Weights of a small image classifier: activation gelu.
Rows from block 9, named by matrix and row number. Rows with one number belong to one attention dimension. Each number is 500 + 50 x the weight over its row's rms, rounded and kept within 0 to 999. All counts start at 0. Numbers have three digits each. After the name is the row's rms in percent of the matrix's.
# v: attention value (model.blocks.9.attn.v.weight, 192x192), inputs 0-191
# proj: attention output (model.blocks.9.attn.proj.weight, 192x192, transposed), outputs 0-191
v.128 102:423588575439514586523541476532543458459406496453521407549499481437527518486468531418516457543451444514542490530533528467501554586514427479428478510551475521569507519429606550533517470493508485393454528646409527479486498508449397489482504469607480488530512546591488483544566466470441470517517528452561361502485484577451563553498432579417501512541480599490474400575475607419492555462454438552525546533477409511469458420538463485490516572500524495485476544463495555555564480444476505528521463431525526467520493520436515602480581528383563462543484524499520521468548541457567536532
proj.128 099:479505490459481561584548424438476457500587477523497537492498527433499538460501357454613506464465512476534499524487512512572481523551568485564379474430524424579443480538529533459412555416489549600545455473489469534379426477601529522540513482425561438611477498420412406551502521487489605487523554451551538533550482493582472449525584553473526516457463494530473586537511495527519570582461489451549524559531569456498449529400458519524466499518483502454606411440441421472500548488510484585503442560491544510473496587579492455465437537535559537468486547523492430511551478471484455531
v.129 112:561436426525499476645456508517546499424568471427475536467448560545566550536464453485455515551508440513427532550613515519583517492549533561393493510525562479513422508516517515551593496627540423563470497555481482407498522422472563434540469481542519515533522438464522507484493502549469536546533459431435522570482502440458549406588440428542416516548508462477482456543488469501455581493468453422489466412438504522457498577527459484541549519561444565544433500418563507500460370559476537520492544496393429458440543588444534533560572400497510486500499497511441552579529490523494533558
proj.129 105:462518447465426566492527508450543441457468569528476449461570397439440418489507502563496546468493556529497471484482513543493454510498502549492517498419525536520519495424574487536487505479572575509490465475569549484586509534539529480453498487539403500558486439465477592485505458458464403451504503592519426374425594578453449566504451516467606548467493462546521439396543465481481399485621491455480460496486627532493457386504421494466457463494481444611496394496378486490532577534558492501524523419484462525507452468553503450484451572603481474553523484562443446422458472505437494501
v.130 101:532527545405400462549440394505500478458540484396530418507484456532429530497497565431466532516436405473582528537532561533500445566469503540467545436405524485596486521457556445532444526443493510530474525550548606523470490531477526543580512430497537508470618494483477441515445554430554581486510445551561525487500511467503441429481546416604511495425491441497438502539491509535566451552565492489506534424491561485549525468504457416534539456543441543464518444584533512536476460497448519513458498474604548514348562500445390479637538521506418487583453482479511527544406503515447528518
proj.130 101:501479492543577505544540609515490471518519389565498576536524540475457446550400463436435503504616566418505476462520498443546650442480479400497498575527420531468600491484463540483460557556495447483509503455463501479470535390513469410475515448568496483457581467517537578534518551513446565481521527466482518477559441421531417525596462569464570480488549486497452414433549466596458502439517520481444518468522524487510493409462499564522463518433528447604435555449453476488513437615511504535603535430508444557566563526536508519498510472519584460518556546550439541477528445526501429431
v.131 103:473469474430439550541475465549533497500526563439525424551474481562485511405443420422481474541603475510554401467517431423434604479472505526414535506515460491528514618559593445506422509467517581556470512528545559491504541518412436528484552562465532537469529473474492501464450476460463520418563529533460448487449516503488557516500489614526445554582489548485527562455454409473548549484461436476610509495484528487491530499465486497540538493520504500512388481567548445515439542412580480606483439478453653489427548520460526591557511558559418438409500490430544548524543450492435477551
proj.131 098:494489466597514409517529463423505498439549627484448595419484502569501378518551582477570485454551432486440457472528578490535405537517588559524531519479477498552576472559443439544522502475544471444516570476403461578503477521546459499512551456584466521532457513532556580499478386616464495536438527373454501474471504496403522550510542466399539499502516529491445427565560527532590468573453507470481451452505469506486496495495514570438505493553438531596561520442459456428545478550454490508418506534523408479538533452523498528485546441512480494590563494529483618425485477473567545484
v.132 099:417446533559510565511398483522423492595610423616504517530495460572463508518531537433589476463521522516514466626505566534578508500501446613448450507561505416400453474542574599462561556513479499561509535594531401626479535441462526453572568532543499441498479512484470572556545494545425474521485505450471602497493508477551482504556450530481478492497479534527585510442540459461463406477481552516486482461506460464492474519418467472479478548497540509419476434486528457570517485519598391537505439417435514468442531462497464400428487512520529503504520527509561597446583533464466466483
proj.132 103:517552432382440530535468466595483459392513530398470539462425484495482512456495541542505594583469455530418487431395443436424589420493466468525523482440445470463461535415525448489490480482538499515407443370457491531501492658480568475449497545420512537495503529504480429549441482544577512549406566565580507499470553492499459485564442424507495576422572439520491436472466507562509511578456538454476459474513478602460458528527505527493516535430409493525472538434509461471441480399477475548461520557507489491487490484452572536555485500476441550538463463471597418557493501491535579471
v.133 107:479554487470463443544513573513484551495557517482562475540426509412433519491443592497410532488514508577401484490573532545515475508521401519479548629479407513407484489537491369559480538582539453519454541495529542407530503464490505601454527490424545468475467492492485546520518441527563527558507432566463502555509501445402460422524492507514609451470384471501504485476443433457468575515523575564535519503533533549468476574552511504519496521562633569470447481428513472542445451597498519388478516604494398539499471543547476432539481512504547395461470492471489414472445527498580532498
proj.133 101:470569503542546540579580491390477498536438530532494461513507596394558485533500377543388516559533384470563566428496566531412565480401488541438428471513463504468540522483552436462493549548454465372482477521450550482527484607461566485514534506471477470519527502576556484438470417519421516477549483496501515442495545515568459615530608515479448478541516494517609497465469520518600525554495511493509482552529473519536464480509440488539552433509502408463457510558436496471462511446588550511611511518498562437508467451477531516434515549524455366510560524529478436511453506405438458466
v.134 102:549599506541443541472519541536456528478516519381514490504424519517446469420580462470492471592425537559544468456591529602536516556475558414527527434459534426635507496503507504483528570395466459486414496456502429544433496521533510563457520451506538498516533528475534501543549483528446393470441480490549471570509517506666529525536523556593540525552511538511491486511429458469514465488489550437513504431439474475507456549424559558472397583473546383482392474446408548427429474527490533515470536524549499491508478544401528571504517487471536491521437477551424492437541455379477541490
proj.134 104:521496509626456434560537413515478434545509455470514539505442530473434483466563550542474424483567589537457537530449493418484419556570406606504515605500484483453503564521423468541542464523500505534470533495493537452583536428528535529578519511519601532352513502537514574554483566565476554514490504437453558529551601553525548376448571559491553516479500498497456555531532408436486479522549470494484481479563520502459470535600481422435504442538431500435556376488561458548445493551509471508607512512468445503530444502560471540540526483509472395510585452550517462566438499474467446463
v.135 109:450512500387526502435560461511504506502512529422507463518476537475461551526603602605466436536506519507582561498541481411501488473564523549432491560626477566474469521444447486483507538506466462607439436561497496497431566505527403494447580483483529427510539525566493515498559542460547457490533494442453459567483616472469433502506459527578530417561383544557460521513489530560532414556492433538470526521525430472612463531474487434478443492415542576508460461331544524573513574538529414494433508460416486577494535518463556496533530418479561444511523519456432496503468551510475468521
proj.135 110:582522504556457487555501489549549395436426506468453517464608465475503480495513470491441551420529559531543510443542512475482461517405432510543542435456424554525499467503480454479485454431374598430527558587489497503438489574561583538549472574553435508579500466455576578446538492484485508524446510535577479399456396555454559498482603484500453534476659487486447494475446509466445598491455572538526547561562575536404518477480533469489508492527427534498532508613417430484491435488602507567588452490498528493505436509532489515481492539484532543446451533532492498535585576503528517458
v.136 097:424560541519430562484486462477500522592414529509464454470505536525474530544539537543407508490551497485518558553462505500461559517504676517471518486544490547470549479426513484456537512383440440570488553414451501460472527521404462534588444472451561480444534556492444585499521479551490544461497521380470568482533446584469399498574510550474508450513420572552460478507448495595554489547437413464469485468411566428566515430554497499505462531477513434491501552438537497447429505480603507514486453462462515531499604481473529637576632463516473580503530455475480487474560465479523512573
proj.136 106:554451436489472420537539485545456527528507511485453489480555490535574529523496545538614479487513560620496458539503480428467565516432530607521489435494452429524564605602492425508471445544507475338353544538533438606472418497518496524530415511604433477471525455530489423570537437458514492565536508446497474506516466443572511525428475521539481473511585482545530527518520451486465445475504461548445539498591561521460423543488537494584463422541530531538546440568463463555489556516535444503522448505496470470604449520498422461616434482508555517507428448469485519443493567571511427456
v.137 102:540581491555560472582577469472432491502421528512543550472469516556469460531531506519424429477473529447520427514603458543525508496486556545437510490586534548612451536512572458504483493471434522477464485487501490494511515484434463528544570540580457524507530450451429556596482521627452560591502454475503553585632609421546554449513519395552568413428481415484442434490476531376470513454476423405421444560503479425437514496539545442477520479401475542452491460491461486498486536450472598466572523508627521457540456544436540452520477462519462507473492504474513500523529501564483550471
proj.137 098:522467543470407575508526522515459532505505534542495450409562497523538463473535523516545506424586599459575572472469540461519523532555490578535555516470600483461488409433566559546534576507516453498514470402583531476493567448499515499388481475411573449453572426496467561441521545476482577525419434433534530461479481564534427498493488553547491511443556566463410513508539517604537445414503555495557500374545516494497457441529504460514504378465517477541564382525501493492486485494556476457430538514478468545471628525431518499425517581495482436491523600508507445393425521494549543525
v.138 100:412528592468483523454487551496573497530539493551475624481513471466516445551483461549451484513512462519398509422555375492482510478532432472528541527563452514464507576492418438532601555497466457502555522506511494426478540367459494480488456506467544530562463472496462525494396596516471483562519491590484485510532498401455427429465533417440503437478503487441578587628430553597469535476529447488475596510537498461493526482479444535514501512550518467488499507551496484446443508564542485448564433587649464531538575420521505498438497524406491455494514575620496597482485492445519554489
proj.138 105:402458415505578603456512500492475498460533499441418441499479542505434537440417463563484465545498497499615484466387539525452552576404564421459437486450502492456466513525464473492434499524498497456501512491508506541523488524543507450429492498444504569468536467461583497471570467469545386440512499435543480472444505643469426607537440540557514543573407528462487504481431427480406490516440548512488488501407494497522433593537439432522476462465470503441538486642422549524432465517519538492456443474417492501514434498525474499485471472501531427545521498546618524487590375515546444525
v.139 109:550494600544447529560453479520576564502486454557457612474510585545486619529546462532511459528508477509611488463516446490503484500480443507451539484520527544492510544506507523510488491495497475408601484556476493569548440560508511500454499449538357638504614566622385480422527513523502564481584475413471521540473563394463475493477512459511503515482433457496493530411529480507439377545483434537473504419506481463490528493452472508440381462472531474549538472467506470424440530543567498539547443577526505599558445470482499484448436509514545526586600490476559425544516418509473472487
proj.139 110:476550474489524522495489489524421569450478514430477428502521444451534473523432476548604431451524540527491456456482535530521493549647568477482519463532499483532428402503463513548478500572519437523448512504515481514414530474551495420492558469525570523488502512536522553412411487481486421494409423527477525409523441570591544522624543542514478401489579433521523534540521510483471574455515520508525504541523518495445475422508418571456489545572483441550459491437545537485504490386387482417561485428559392428612467496418524452559526513454543603336516549517495488498506498504527515498
v.140 090:358500501472523463487483503537535467465455516578542527484466534469439503517536408456541512483456460566450470560495480502500615459490567553463554494449432528511440494484561561576486509457512480497508517450450397503492487526489477535517573478611427543507500423502451485360545517462468467468563549569566524505496603453579572613431490520572500503549448605493535497574475434489507481493557475478504447499606531529543481572483519491534471452487494472607475561492375465442495532531515541435483463451492434584520424489515605492497441560467536538549459598550408418457447507580516508383
proj.140 096:535514484474467543552438466438460549579557525426495438496441454514606450378482561506538390491544501517544582479414459577402457465520459567521529465563556522445511541518460485508566435463521446543550528474509570486507507489564586490459476445422530548551437456526531543498519550381449518453554438482473499424503387445427468507533519505490555534410572482566516513469525484431468613588545484547494518461576443525479556607530547468510523596491482489464517466505557571543541397468473474532520448565550504430418493573453450409507515549553525472512526480513478598458507440394486453522
v.141 114:589475440389461558514464566476491492500480551487520493491475493472550464542497415461524518510484436489556498521502509515478534505478567462507395391433467464421506490376508554471489565477473498500619561470593570453542464504435481547445476497589520529457504496521477542546527625493572524504500419532550578439610498505433533432504471538509461384482549434510500519505501520499556442526526478456518476474520506448522387534540574413566580542539518502582552475411522471468483343443568613462604428563464462518496544520491468528446515569525475515524406526526435504499428492530547515580
proj.141 116:439519504553546468489499512486566543596501510505552575569561498480433480485530517530549467511486519543516506504458467493458507569522492488679542487509536471520546518465537565483488492564518444509529533588507557530570575529452473493594502487516481423538442369515594497510539439550411485486553567484424562498482584502568507525517519417569474448378561541498575473502457496535500528446512505527467675549615572458554556520497447568432543509392535483526515540490535559453478465504476509493462513522492548557491576491428468407490414430481564486437590415484548498428426427512455465458
v.142 109:424543512535531526530399527554648549445468508500498504437455472448450552583540562480525495450482524597443492426507514505419581570500585503625517501500559481515495558522505492548487516504575587470496454506515594534575528441500426476514506435440529493525453525452554517441535534627541482488524580471581447468482516498472444483408506458449491510488371525574475521550478358519531546477471497504526543507560532501526531493491550407440503534402386469463368474527532547523450537490439537450458473509493520495409497501454466607473463520561553523470530493552438552540411501499566434438
proj.142 105:489454480456545420485468532466469468531478578565463580451443553536512549473465459452516406509529503433509434582580622505466437465526511489542545525580437471565482466554508483571498501500476540497529561604435460541414506523483465558433477502505500550589564558488470472556488568460577475511528530503452525506466535494549519443566415564460529537465527497536531484522504442440492488588501520493450458375411473536447540593458528603578523544540592484459534518588440456469482509498535578520610539460514362455481451447435488357420508531521545448541537471537432536428539555451537524556
v.143 096:500437496602528545525509438460470471506489466462509423472504468533546610575522498500471561573421532482448461525462500521594549521468537430539504511431483484460487418417458530564581504522466619602539490538561358483426496436630516480527480517542552530445498447535472450435505507417579437525594475469424512486551528531557463459448483557438506469401507428511467540506569480447497453460553570452461520554523512500492437407483508574491532550519586587516524451540537485496422466618446516499521581477528563455564532476431455520470442462452598515563512506446480534417449493507445480423
proj.143 099:433540415377547560343493584488452527493445530471544505481522404492524538420440484434454492483445566487421499484593457490525539584487426503489558536401477587461448563484424431437529532469505456500472597473552503484554517537489543398475484589516489480497540516586493500478528525520466493469503523494464532531481467531435609404500459494533508565530508525492540445513502523494490531486475481493476596501542460534520519408450503531536537433400492420463524451454591518422507471456514497492611463559535521510487563490573585588479506521587469422581447476535391485597549410439470479514
v.144 100:538513458466519546602489440570566498466479513540536538499526517554441416466524519528547433485502415447500499531528504430430614512628607550447500464375445504514504493555413533526510478526515449503495494485421453492453545434496501558570468491441546536525452571457518546458469469453504456465548506432428527506537487550610412503615542462523638508493548525477594478530501518536463416611564465448496546476438460402483486496530508549589520445543543447507512486493481484486528525429509443548478447486480501458425487469607460535556460364524418469509543556509628427516505478458544501499
proj.144 102:449512535455528469495461612478487509455491467635430519500555600492483529438431505559477603502484483468526484434493417472486509466353497491569503579557572549505518564381501400424438402442593520496508492437491527606433451476594508518539569466571540500485522437519414551469513509528535451541481528421470456544544464416417543549542418468589436472545434469415464540459547509530430536462539461518552467522517497529456391462481471477439484470479521551554505492428518564497585564527498457538494573424494575496539492471431533537527512516463402451562506478425482514501467524518532453505
v.145 107:486502498500564445533530512505549467479526538517519564498517566545536454443465427444553476444463455441459487512498522554468521549439560512450531508493468466343414494491489510483403459478469514406547557502532563458526565446461598514419490421494481533533458526459479494530508618531477508497539450525475446484506510514525588355515486546471476541463500566528460440553478444571498481613458479522436530503586465495416556443441469541521459606476510549464537460535391688459537523540554540445469479553531527439539512432495568422601586538502496554468432505581491405543506536553561490476
proj.145 107:482490569505448524542493471454477517507534533455573441432493576475471433517430546578435488554452578471523510586439437576422440555503620523421562452510552503574450426522550553510604575465571521474492391528492540533487478519540539436532539465582563503507505432543461441474449487525514519513515517458470504454467567453652542549545566512534466489454502547546531518424490588405471461415560433617481511406431520483571490520472427479597435517482434418425456521447557492438503464450490589578442540566499510494464567526460497578508496495473495481562498530489466557523455495552464439532
v.146 101:558453527520416463476522580597426422495549504541537489447482448567556588567554491460496533468554400518494454522442474454455470476471493501432528455483430498406452575421548465507496439519530592469570450562515426440500469585481447513529513431441495641451418513455592431510479445518461500512546545432421528520494468567518431505405550576513554445497554491463581604485502483540462564429560487554457515506523589452472399515524514571466481591482528518481427489528536591437505528415488536523431484505552451410475410542506463472497495450541532580555440523573493478520456559504511481554
proj.146 103:474551488491498521415544596452523528462513564449499505537438532523555513552491474449563466448416544427538445539597452566509490464492537544490387511478583502608461485559473429522561439423520416477470529471521644470584592470491565479442491462625493471473569509507508462563454502462482549529421544566468467543465455487458596548563489557527572559565504585520512451512513475558512498533540513472612557476508407527444537497463480491510558487393475394524516447500542452533473502540444473546479430449459595471455542530558564545436580476466509495489510459523441626509542558506407480521
v.147 103:520455523539419471488513603591463470459407570505442614516480545457456526429461530489517545460458498406432456493508441514505390526470565424529532552458481533501468519405533560550536538509552415470540531574565414495461440538496448488496517603527523490549444445511448481523469479547429426572433552581500536534405463427522501469420499593456524546511502479580507449435542604553529519560613498576508518511414621452508514498541552435566516486464453559480511507527509491496525542513431428473487558451514515535532434520512456463478441443572448475579502414480466401497541442540535588526
proj.147 098:445486533636481466536548438421466552457574505499512407488410497486557463514584493488540435450557401555539533502487524540516529507470516630541593457522505466437497490607558464374541470455428473456503433474547529373546429490497546532430518435461532426457496443459471501487587597468491515539524430547482496513626526426474527559520521503509546554506446579538528456495442467491479534560502547502465496566438578561516548454431531439488427511401496522473442435453463493520491518525493592449457471441542579495422503429445545543520492429444503414468483572484460483527580497497498420500
v.148 103:417527522451531569463469483518485641582538527499533602552573449507429489573482466511523466494507491524508481570413404421481484430404479443491432491526492501517552454460464491552428503486611371507605478537530469422428462504557469561471525503444558502400492563466482537471515442491607525450491505468536526563558476489525503439475433446414493524527544532383501507467464470550510438589533585505507560456508518492481456418462446551481460509452461436514609510611499513510531522571496503454502496598554428487429557518502536524469486541536603468509456527456595429524499562520449569448
proj.148 106:556398515454505522505489549463438449450509469451459551525445449376555534500381540584423518491462532466477442446499446556500602560602538542535474497401406453547488498519444543490487531543475581478445521460541468503534549393412544476501419567440447502545435587533461585544508425481458484524401491528529407495533541550492505504533606530634514445492428451587425445529489446512502564511439542529515547526431514517466491545497510526491441487465523525507480553482517517438495429510527529467490513492504568455590418419537509455521479441514410492488482481474544605585387474489464452531
v.149 103:544554510474411403428412570421443477508569533454550477490479524403496526562536481440601508479524429479469568573457465472467524445521572454488461552431485532494525542604518463502506504508491458494447475504486504501560522488511511415556466427439520471584487512490544507534479514464498560435541509523527597454565597597526447461531443433541416432489496495564574590541511540559601475555500521479533500467468500629528538354542484476484565497485542424474400564437422537481469612451514513506457532452500465467511515518430400440513545505431521426503455534397536572559543473489518474441
proj.149 103:474543548587575524526515627530499573497553517504447518568552587452517417533500540468396421462430543487517519435444581546412502463451421531523553535541534514514463502481454538550534496501439528551551538505471519529351384491565477552444489513584360424491564620492495578539484518430579478475514445529500410494448484454554511511405463573471478534483505535514477420485557466587503586517557557480482503475632488467459467530448579487497487483519514531479451545570540465539380448540518449530477528517420462489454508496563476520509433564554533560569511440514495453523486513460487503449
v.150 103:482502540439435422453543561400548569515463523567480449466526541453562503585397545530475483523525558442411535473489432524479438531447475467470394554470547443465465512539522477604447470507590465446513527617481444372536432527562452520504515500467471449571412583511536532566411520610561529472518441508522493476508488493465485474514571423494585504427473585538519452431524542440487482569517464525569560520567567609425484543478545456626522441566465535440528412463477468547547523437543498557407449525511464460463527499469469544542568469517555491454533425438524491482519536489455497500
proj.150 098:450515500425483459512513447527502530508490482465495531547428522470498520565553476507503509478573450551609533493611449568503527430509523450479490464468524633557536493465551562419481587480413463409543514534536537598426457564478519539511554487447364488522487495548523456501596500477528554551509484559522494538539538497663506553635422467484495537590512459515523545555423526555499571504516565442501530469410483513556412496455569505488523439487530429537437582454484546484536383541389503506524470478489528619536545486567511508493525531436439488475455578556396534508457528511469514538
v.151 096:473501538500523506552484526497518541426507551475569502478466607520545590497551494560489459537455432506446542426479482513452506450475500492540586509519507556446562533443419405479494462485653570552500470517437427486571507451528555413479453529519505488554458515418488466434542474474448516458516511532531492475672473428496556456606489395502562504524424481497451558480517497508452466467448450515434528527578487581442518504479536477436524485566510433529542532552520556505441419464531509566459433425496411492398549536544465570481553443476515573476578532551479559397458519353576448468
proj.151 099:534523421509472414491504498477514450585406535494446574497510535470522540499496484515429521475481564530474385538541566512457401474630590456544487522497445548424462459419474545502430422536488434480569537477556636508417490491562532522411457483522436487520494530524492526520469429505580523425497482518501517482430505506511482525452372449398473545605526493381501516505515543474511401450560549515454515514457526434626469575518515535585535452498449483509518470544506429535529592521422459520582584553479542563606485437458547544455494520507471496464546503540542524543572471555425515529
v.152 107:437465509452442488464533426571488477460475495607453478546575525530456496480465372546430447441524448461524528444504413585388484470524522574574474594475511583568540604486552549564457483502482493510508413503452454490500492507454515551516509469601524464548378439477487514480453531469536514536433600432527497488512536542505520482575418580523536568510532512481535519522548440534612516503506450519513439503517502421416567498459397493427563481487567505472523500497448511526499451513485465584463456452513452512455532439500399506549486588488563569578415560605436524433567433491598506513
proj.152 109:589552467539516523545465557511473582486451487363510443448489513472561473507528488533520547538462574529531415541503526483577486475540603431501525567476503565380476491467479425598494405406560498499551550380448446473517483539519498559557512471538453528520524471419548479580544528559481512486486425580519478436535447410578382453474453495523510526472325540491475498512491471450479523568503494548442507439516491547505563542451529502577481614554556494486476528540589480641524483479487453454510565517454495512517530556524446525524553436504493496512540425436588531471445583517466440469
v.153 107:488533520431595452378456450497519484517502494478473454465551511579505549506479449490524494494438478495451423460515568565509471452516465557591537484543521537576469555519584457429407481465537578541433571394492515478472497529421524543453498609470479425522528460517450456496514567496477572488541487598448596457367506489524512534501569540425471480515533503533464509485382468540500651442475415464482398469548504584565497491559525590425523541474454527435509477500539502471448494396610474485511544491489595506444562546506517484525532537429519443454488565401493515557539500475445580457
proj.153 108:569408514442501504489563464451571469518493524427570517475468407522479494485534524510524481457475469566438606487455529514436520518510595489447494575423445548478528561485497513557515602552490455450548608589445481460503594497533484524425512407558507675464501522488540526481478467505548521519518457464486513679485583470485473531499532476508530536467484473568419517402503554425526481456454537428447423536544406476457504507411498517545527496494528537476600479455500454511516558556473478475419515527542504484462524516421565576444515490549450604533521454571564561449438510469546400571
v.154 108:451567498583535441499487622512510490465506505514472514565516461479547565507549439513540429484497524478559452516488520442500424607576504510515435465495567564567489465540467541415536479521466536557369367502476403486574514492534462550465524496430467417524520443455500427530585534456537414437573482487533479469410524466534505455502486529482463463511472475587479503429514453587440520538504524495529516566537461500458432566455489539530572679475483439408477461585434510512519547416511463499598506524533483492481504438363501523439559548514519481521548565420552395432469537493472475464
proj.154 108:521427527535467492490475550438447443502529422395548562448453492556503433449471444525518566461509451567487520565632468484556512467525478561511543466482456442520451503431427482607503542547571466517621579502527505513416537584421465529662461479521517507493521541582534509467425482527469510472452418522547549517527594564471563539597429505492522407434503503465461499546493513479480552436516551482446513510517483543466498516465486478353534504540540493394501554453515537580492476560488395483463425530547573589526489510458533510503496537584470464506516433551479495500601523480631520552
v.155 099:517474454467523541481411468493418470449526462534420536542425506463451425479490449553405638551509451566629561425462534510492505501485485481466481498513471549601483459479466527536562545555602524455564586479540579503468472482519512474528515454560533469443541568417480557528514427461395524481490452491549563449497470468517626502550529494574465372635514469664510415463468518491473488530497462522471533552477531535484475464467515483481507506510530471535525451448457501497514518473539563574574452504505608491494439505484473558428441505504584481461330506556499472519425461489538525514
proj.155 100:431532525564545513522525437563486536555494471472576525494472487507507491490511507499460499525484537513461438548536497472596523521479565442562623544485551405442518527456583444363436485515503488515494460542492528469506549434454446562474497486470474483481500456527552523441618538385523517438511574556539445487446544581414553484462451504454439471498521534546514506529487566546574461491545555562516465507582477426445569435583493494501500543390441518533585576498551479498435511470521504519470588571496443486579494598535572436507442457503445524578668527426581487602479551471505604485
v.156 095:447482453451439469511527474552538476453570524510420546450475520488469507612488475532469472575488506615600488470471436527494504405483579464509498530441510588537640492545425436504461462463648538451580485545526506453436476554520501502533503544531566403452527534511425456497456465403615461469539482544493513477541517522533500523500533528497453547576477540514548476504562567475461447551470550468516456552482509515455478527457525451467395538491489464424481482538480500412457470550426421517430401522475473523487515531540584643479497517428606396473436573579433515477432503461562488439
proj.156 096:591531418569480486564522513469459563432490457470522543493482469498521418450457451465481473512438513496599491536502503576584444613500463462456441527479452530437479502502521507522505487494397574530424570538485450534445555527482487551522493484490466516494439563473563557525567451537578471472479500511561526407554516526453587397558517584495546430565494517584522616564536507394473495524502452540572598479521433439391557510564540535508459436407498461414449493573534512412574468520497455505647476474550538502551442533514474526543487527530441507445426495521525617555466551483446571531
v.157 105:475582484474484389479476523559552475378458522418450494492557570566428509470448470549499453529481558545460630387550455463441485482501531454573545436566472520431446513539530511516529529557508483444496448559482406498469478519468448541433439514433503540533494501502519369478517467501507455468485486495519526553602472535533567549594445472600530495551409457596481578439415449574467526526530497522567494526549421504394422450501525504601480501479467473558469405547537530521575459444603481439485412528443503424521508552464481528536490505619507521469514495548459517451569491474568509453
proj.157 100:484434486534520461603507478481495508601490523481611490493502528425430405490564619634487524473537494461407448538523507511494491558497535507579469519423547456588530455431517503484471370496536543546559525498483552477493460544412474519571567520549445497555404536495528586462492464544499548505545497495471523413533474433496527389562623540526537582534464450459520495500495512474491399508536580529490466476503529450499534502548534457460537527611529585500495494488515492472490553482543493514440456537500514498565499428459431516406478486388431430540444568532380579573449473548415531552
v.158 089:527383397494578450496540489588418525477475534489541476562406450529478531510457523542452498496463462434533509462377434566574539483529515400449498467501535518507483505536553414516522528528579433472463492463563526502547429529539552510419519479506466442525513469554564403555524477478500436564469516491440440510499564513424583397537558466554509568487499419475489550639514420530473629439426479492507443484482479515470550506605406583509524512473508526427512433513446480550414387505557459493494466531471467566528519538512586531493633496514470455541471573556528575487497516473534534451
proj.158 095:482502504438466566498545500486448453493454443639535480468604482483506553498570522605528551479545458503529460503541551526549417472474452524538531498437563564472483538499442556589445549509436480517520468424445562408468524430428581502517549519458435515391446416420524491471444447520426448494517543501546464378429519522474468434450487471459515422486440545520459538546587529432473386551585548436487491515453532356498518487496490534544483478555510491481487558526449468467417560518490465487531548502537506429445561494520506471485447519565423452452488476429559428517598437541356464487
v.159 101:454464495374520558498518561453507483489400546521433430459485387474526565543496464513489508507483560554485422492518536478455414480522536511527521504562496485463529484556472383606595511466478450535498484502456535478510566517450525430537543565487539527479534485545441481524471535485405510617506550594430418507519504516533537560504509399430531505416501484556384616523470547496539415508500509495517517551588469559460425495410461488500575479429512451473541532534460529497513550543519481488527503596534455461591546624557486585468601533513500538395570419511506494373505445460448530500
proj.159 102:475497480535495514479510497583519489508553474423499570555513487484473462544473570519497465509480440595546603435572442513414534498472467506479494454470526504469459438508468548500450482581517505451537535464525506519475429454529500533511485547467524504426514525452647461483536444536507415476471477483464674536484544501463426519441459581433508464584455379469500437525580513485465468416522493536469536531418517420504554543602477326518517510495504563546462429473440477527601495412519473447488446521453479530460510446469578463475454500561433522567373642448496508505558510505570570514
v.160 103:553554534431557519595549489503482490379539498502521465484497442491437491553586512518425511595459473524580494547539462461546504582476534420523598504490369451429498480468466379552556484483588451497508469558484544484474503614445589438429454488483525516473477527474529424517452488433552590443571462529558497484608444485596458535427486479553589574540528590458496528476599496511517481437496466424453566392590508460463373515517500489547529544477414518541446541520539442501562474497472511460533528510524497468475447510551489528498516502604526501472442472435397462496515543551506456458
proj.160 103:394538556470440512496478513521525540502439457508431493565521499462518538489517440513612558466490524532518511520484515494471477477493436624451571511422491486537383522524473591474435534455428496451475500570452379494460457470505534500567534477483620562442576430432519442469545546552519572544538517552499457570534440515432454534491547497577445505464517400470549509468453443513541420439473441480533428496507531517390545556529488432448481398563489499472434484476426534500362490486463480538410471487539451423561472503473462433436507458482477505443483399578447471449493404458552539390
v.161 104:529490479493494506430442525570436437471515471425523537556520485512490569519550516541488481533506477491516485468498509425380455414441483540471383482497441626535463529478460467589518618578495601448583441589511519551511373512574421502452408521439409546451501542561555475513537494513568506547554531526499510588554600486484480451508514590479457408558446366471520586436549511447516443599485524536542509478516527526425441473485485521517510560476464551486600526487469497540512511523467551420464450554459448501506448515489521540459511433503564518485563483542529440538462423459497620553
proj.161 103:562511532394522561558480476521410488579529451588452459430554381599525457419424562507386499571549516487503502570430573606557469458520481477495541451504537456568504469601539529539553401487589490498547470502512477491459503480389442508476358462529559437470511430489523529495511490578532395553534561481508553507462509462475537532472422498519483528459563603508547465524511505507467548531433549438470491459487448486523538564463544528471499415561502490531530531449548527465514501504489520443403518478475581551506479575417384446564541504447535537469493460460513606438502592501508498446
v.162 098:522464534547506489476453551526431464526565484457601468377458512398517508560528567556536445438561584529568499494452569455461493408483565591491491500567520553480464568572525494591531615432458374503440495551594563554437551473547516534437583456452488422519404432531441527592540517549515558554531607534493460565503508453509484493558522463434454493435551419509539575468453471564406555452498428512501478527538541473518483522543439461488513463522518565475524495457475476526543455569482501388525476525496458523548500553535523506502508465528501442441555436474483441555489492395473424401
proj.162 105:528437537525522511613468413543546440577449437558497476545621493541445385546409426447513498559463480473408391460403509502577511525585525433571513493450474566451455449509479466475513464491456501498519377478474511478514450482474480542500532482526530521492534638514543540519503472388499478495412493455499547591441543507480541487518470576555502448499545519468472446575505479459431481512496548491609445518445516485499537474386555590492475530409524486425469567524527501544553529506516505444388474511516453476505443541487369443557443512548482537554524429517400468459421561517526472460
v.163 102:439533442461575417448497564563441476412522418498472480470557444415491510458490506476454524499576542558475517437495538531493500572488471597511605488490442526497378504470603519519522490582518489456421598507528484517425546569638569528550529429460462582521479418478523444444538520449492524489461428507523494590563469458473560453503462468493427540568495479505496545475566464422497479468601550570530414456484464550445524509533498481394549491506470556507486484629555562582467484519467425568490508472450607347520522547496521439478492558550484504534477503542519420524510545467436494517
proj.163 100:528477523520519545465555519480544495571515453453485516472535425499476496560529487471551381573470475552527587505527365471457475498524493494499519481476525514574546470570477502458438496445517487506611442456419502503536460435457382488499489417472532467564483544498469491512556449590476416493492517430614486485492488486501486441417555501558469449476518505559461480609371522612486521499543484456469495473451525327383509608497522564533454514458513473553472471554552522542474467506537528482445540496528407552537446373509506532505567424462445582527555496533537523450488507485446346499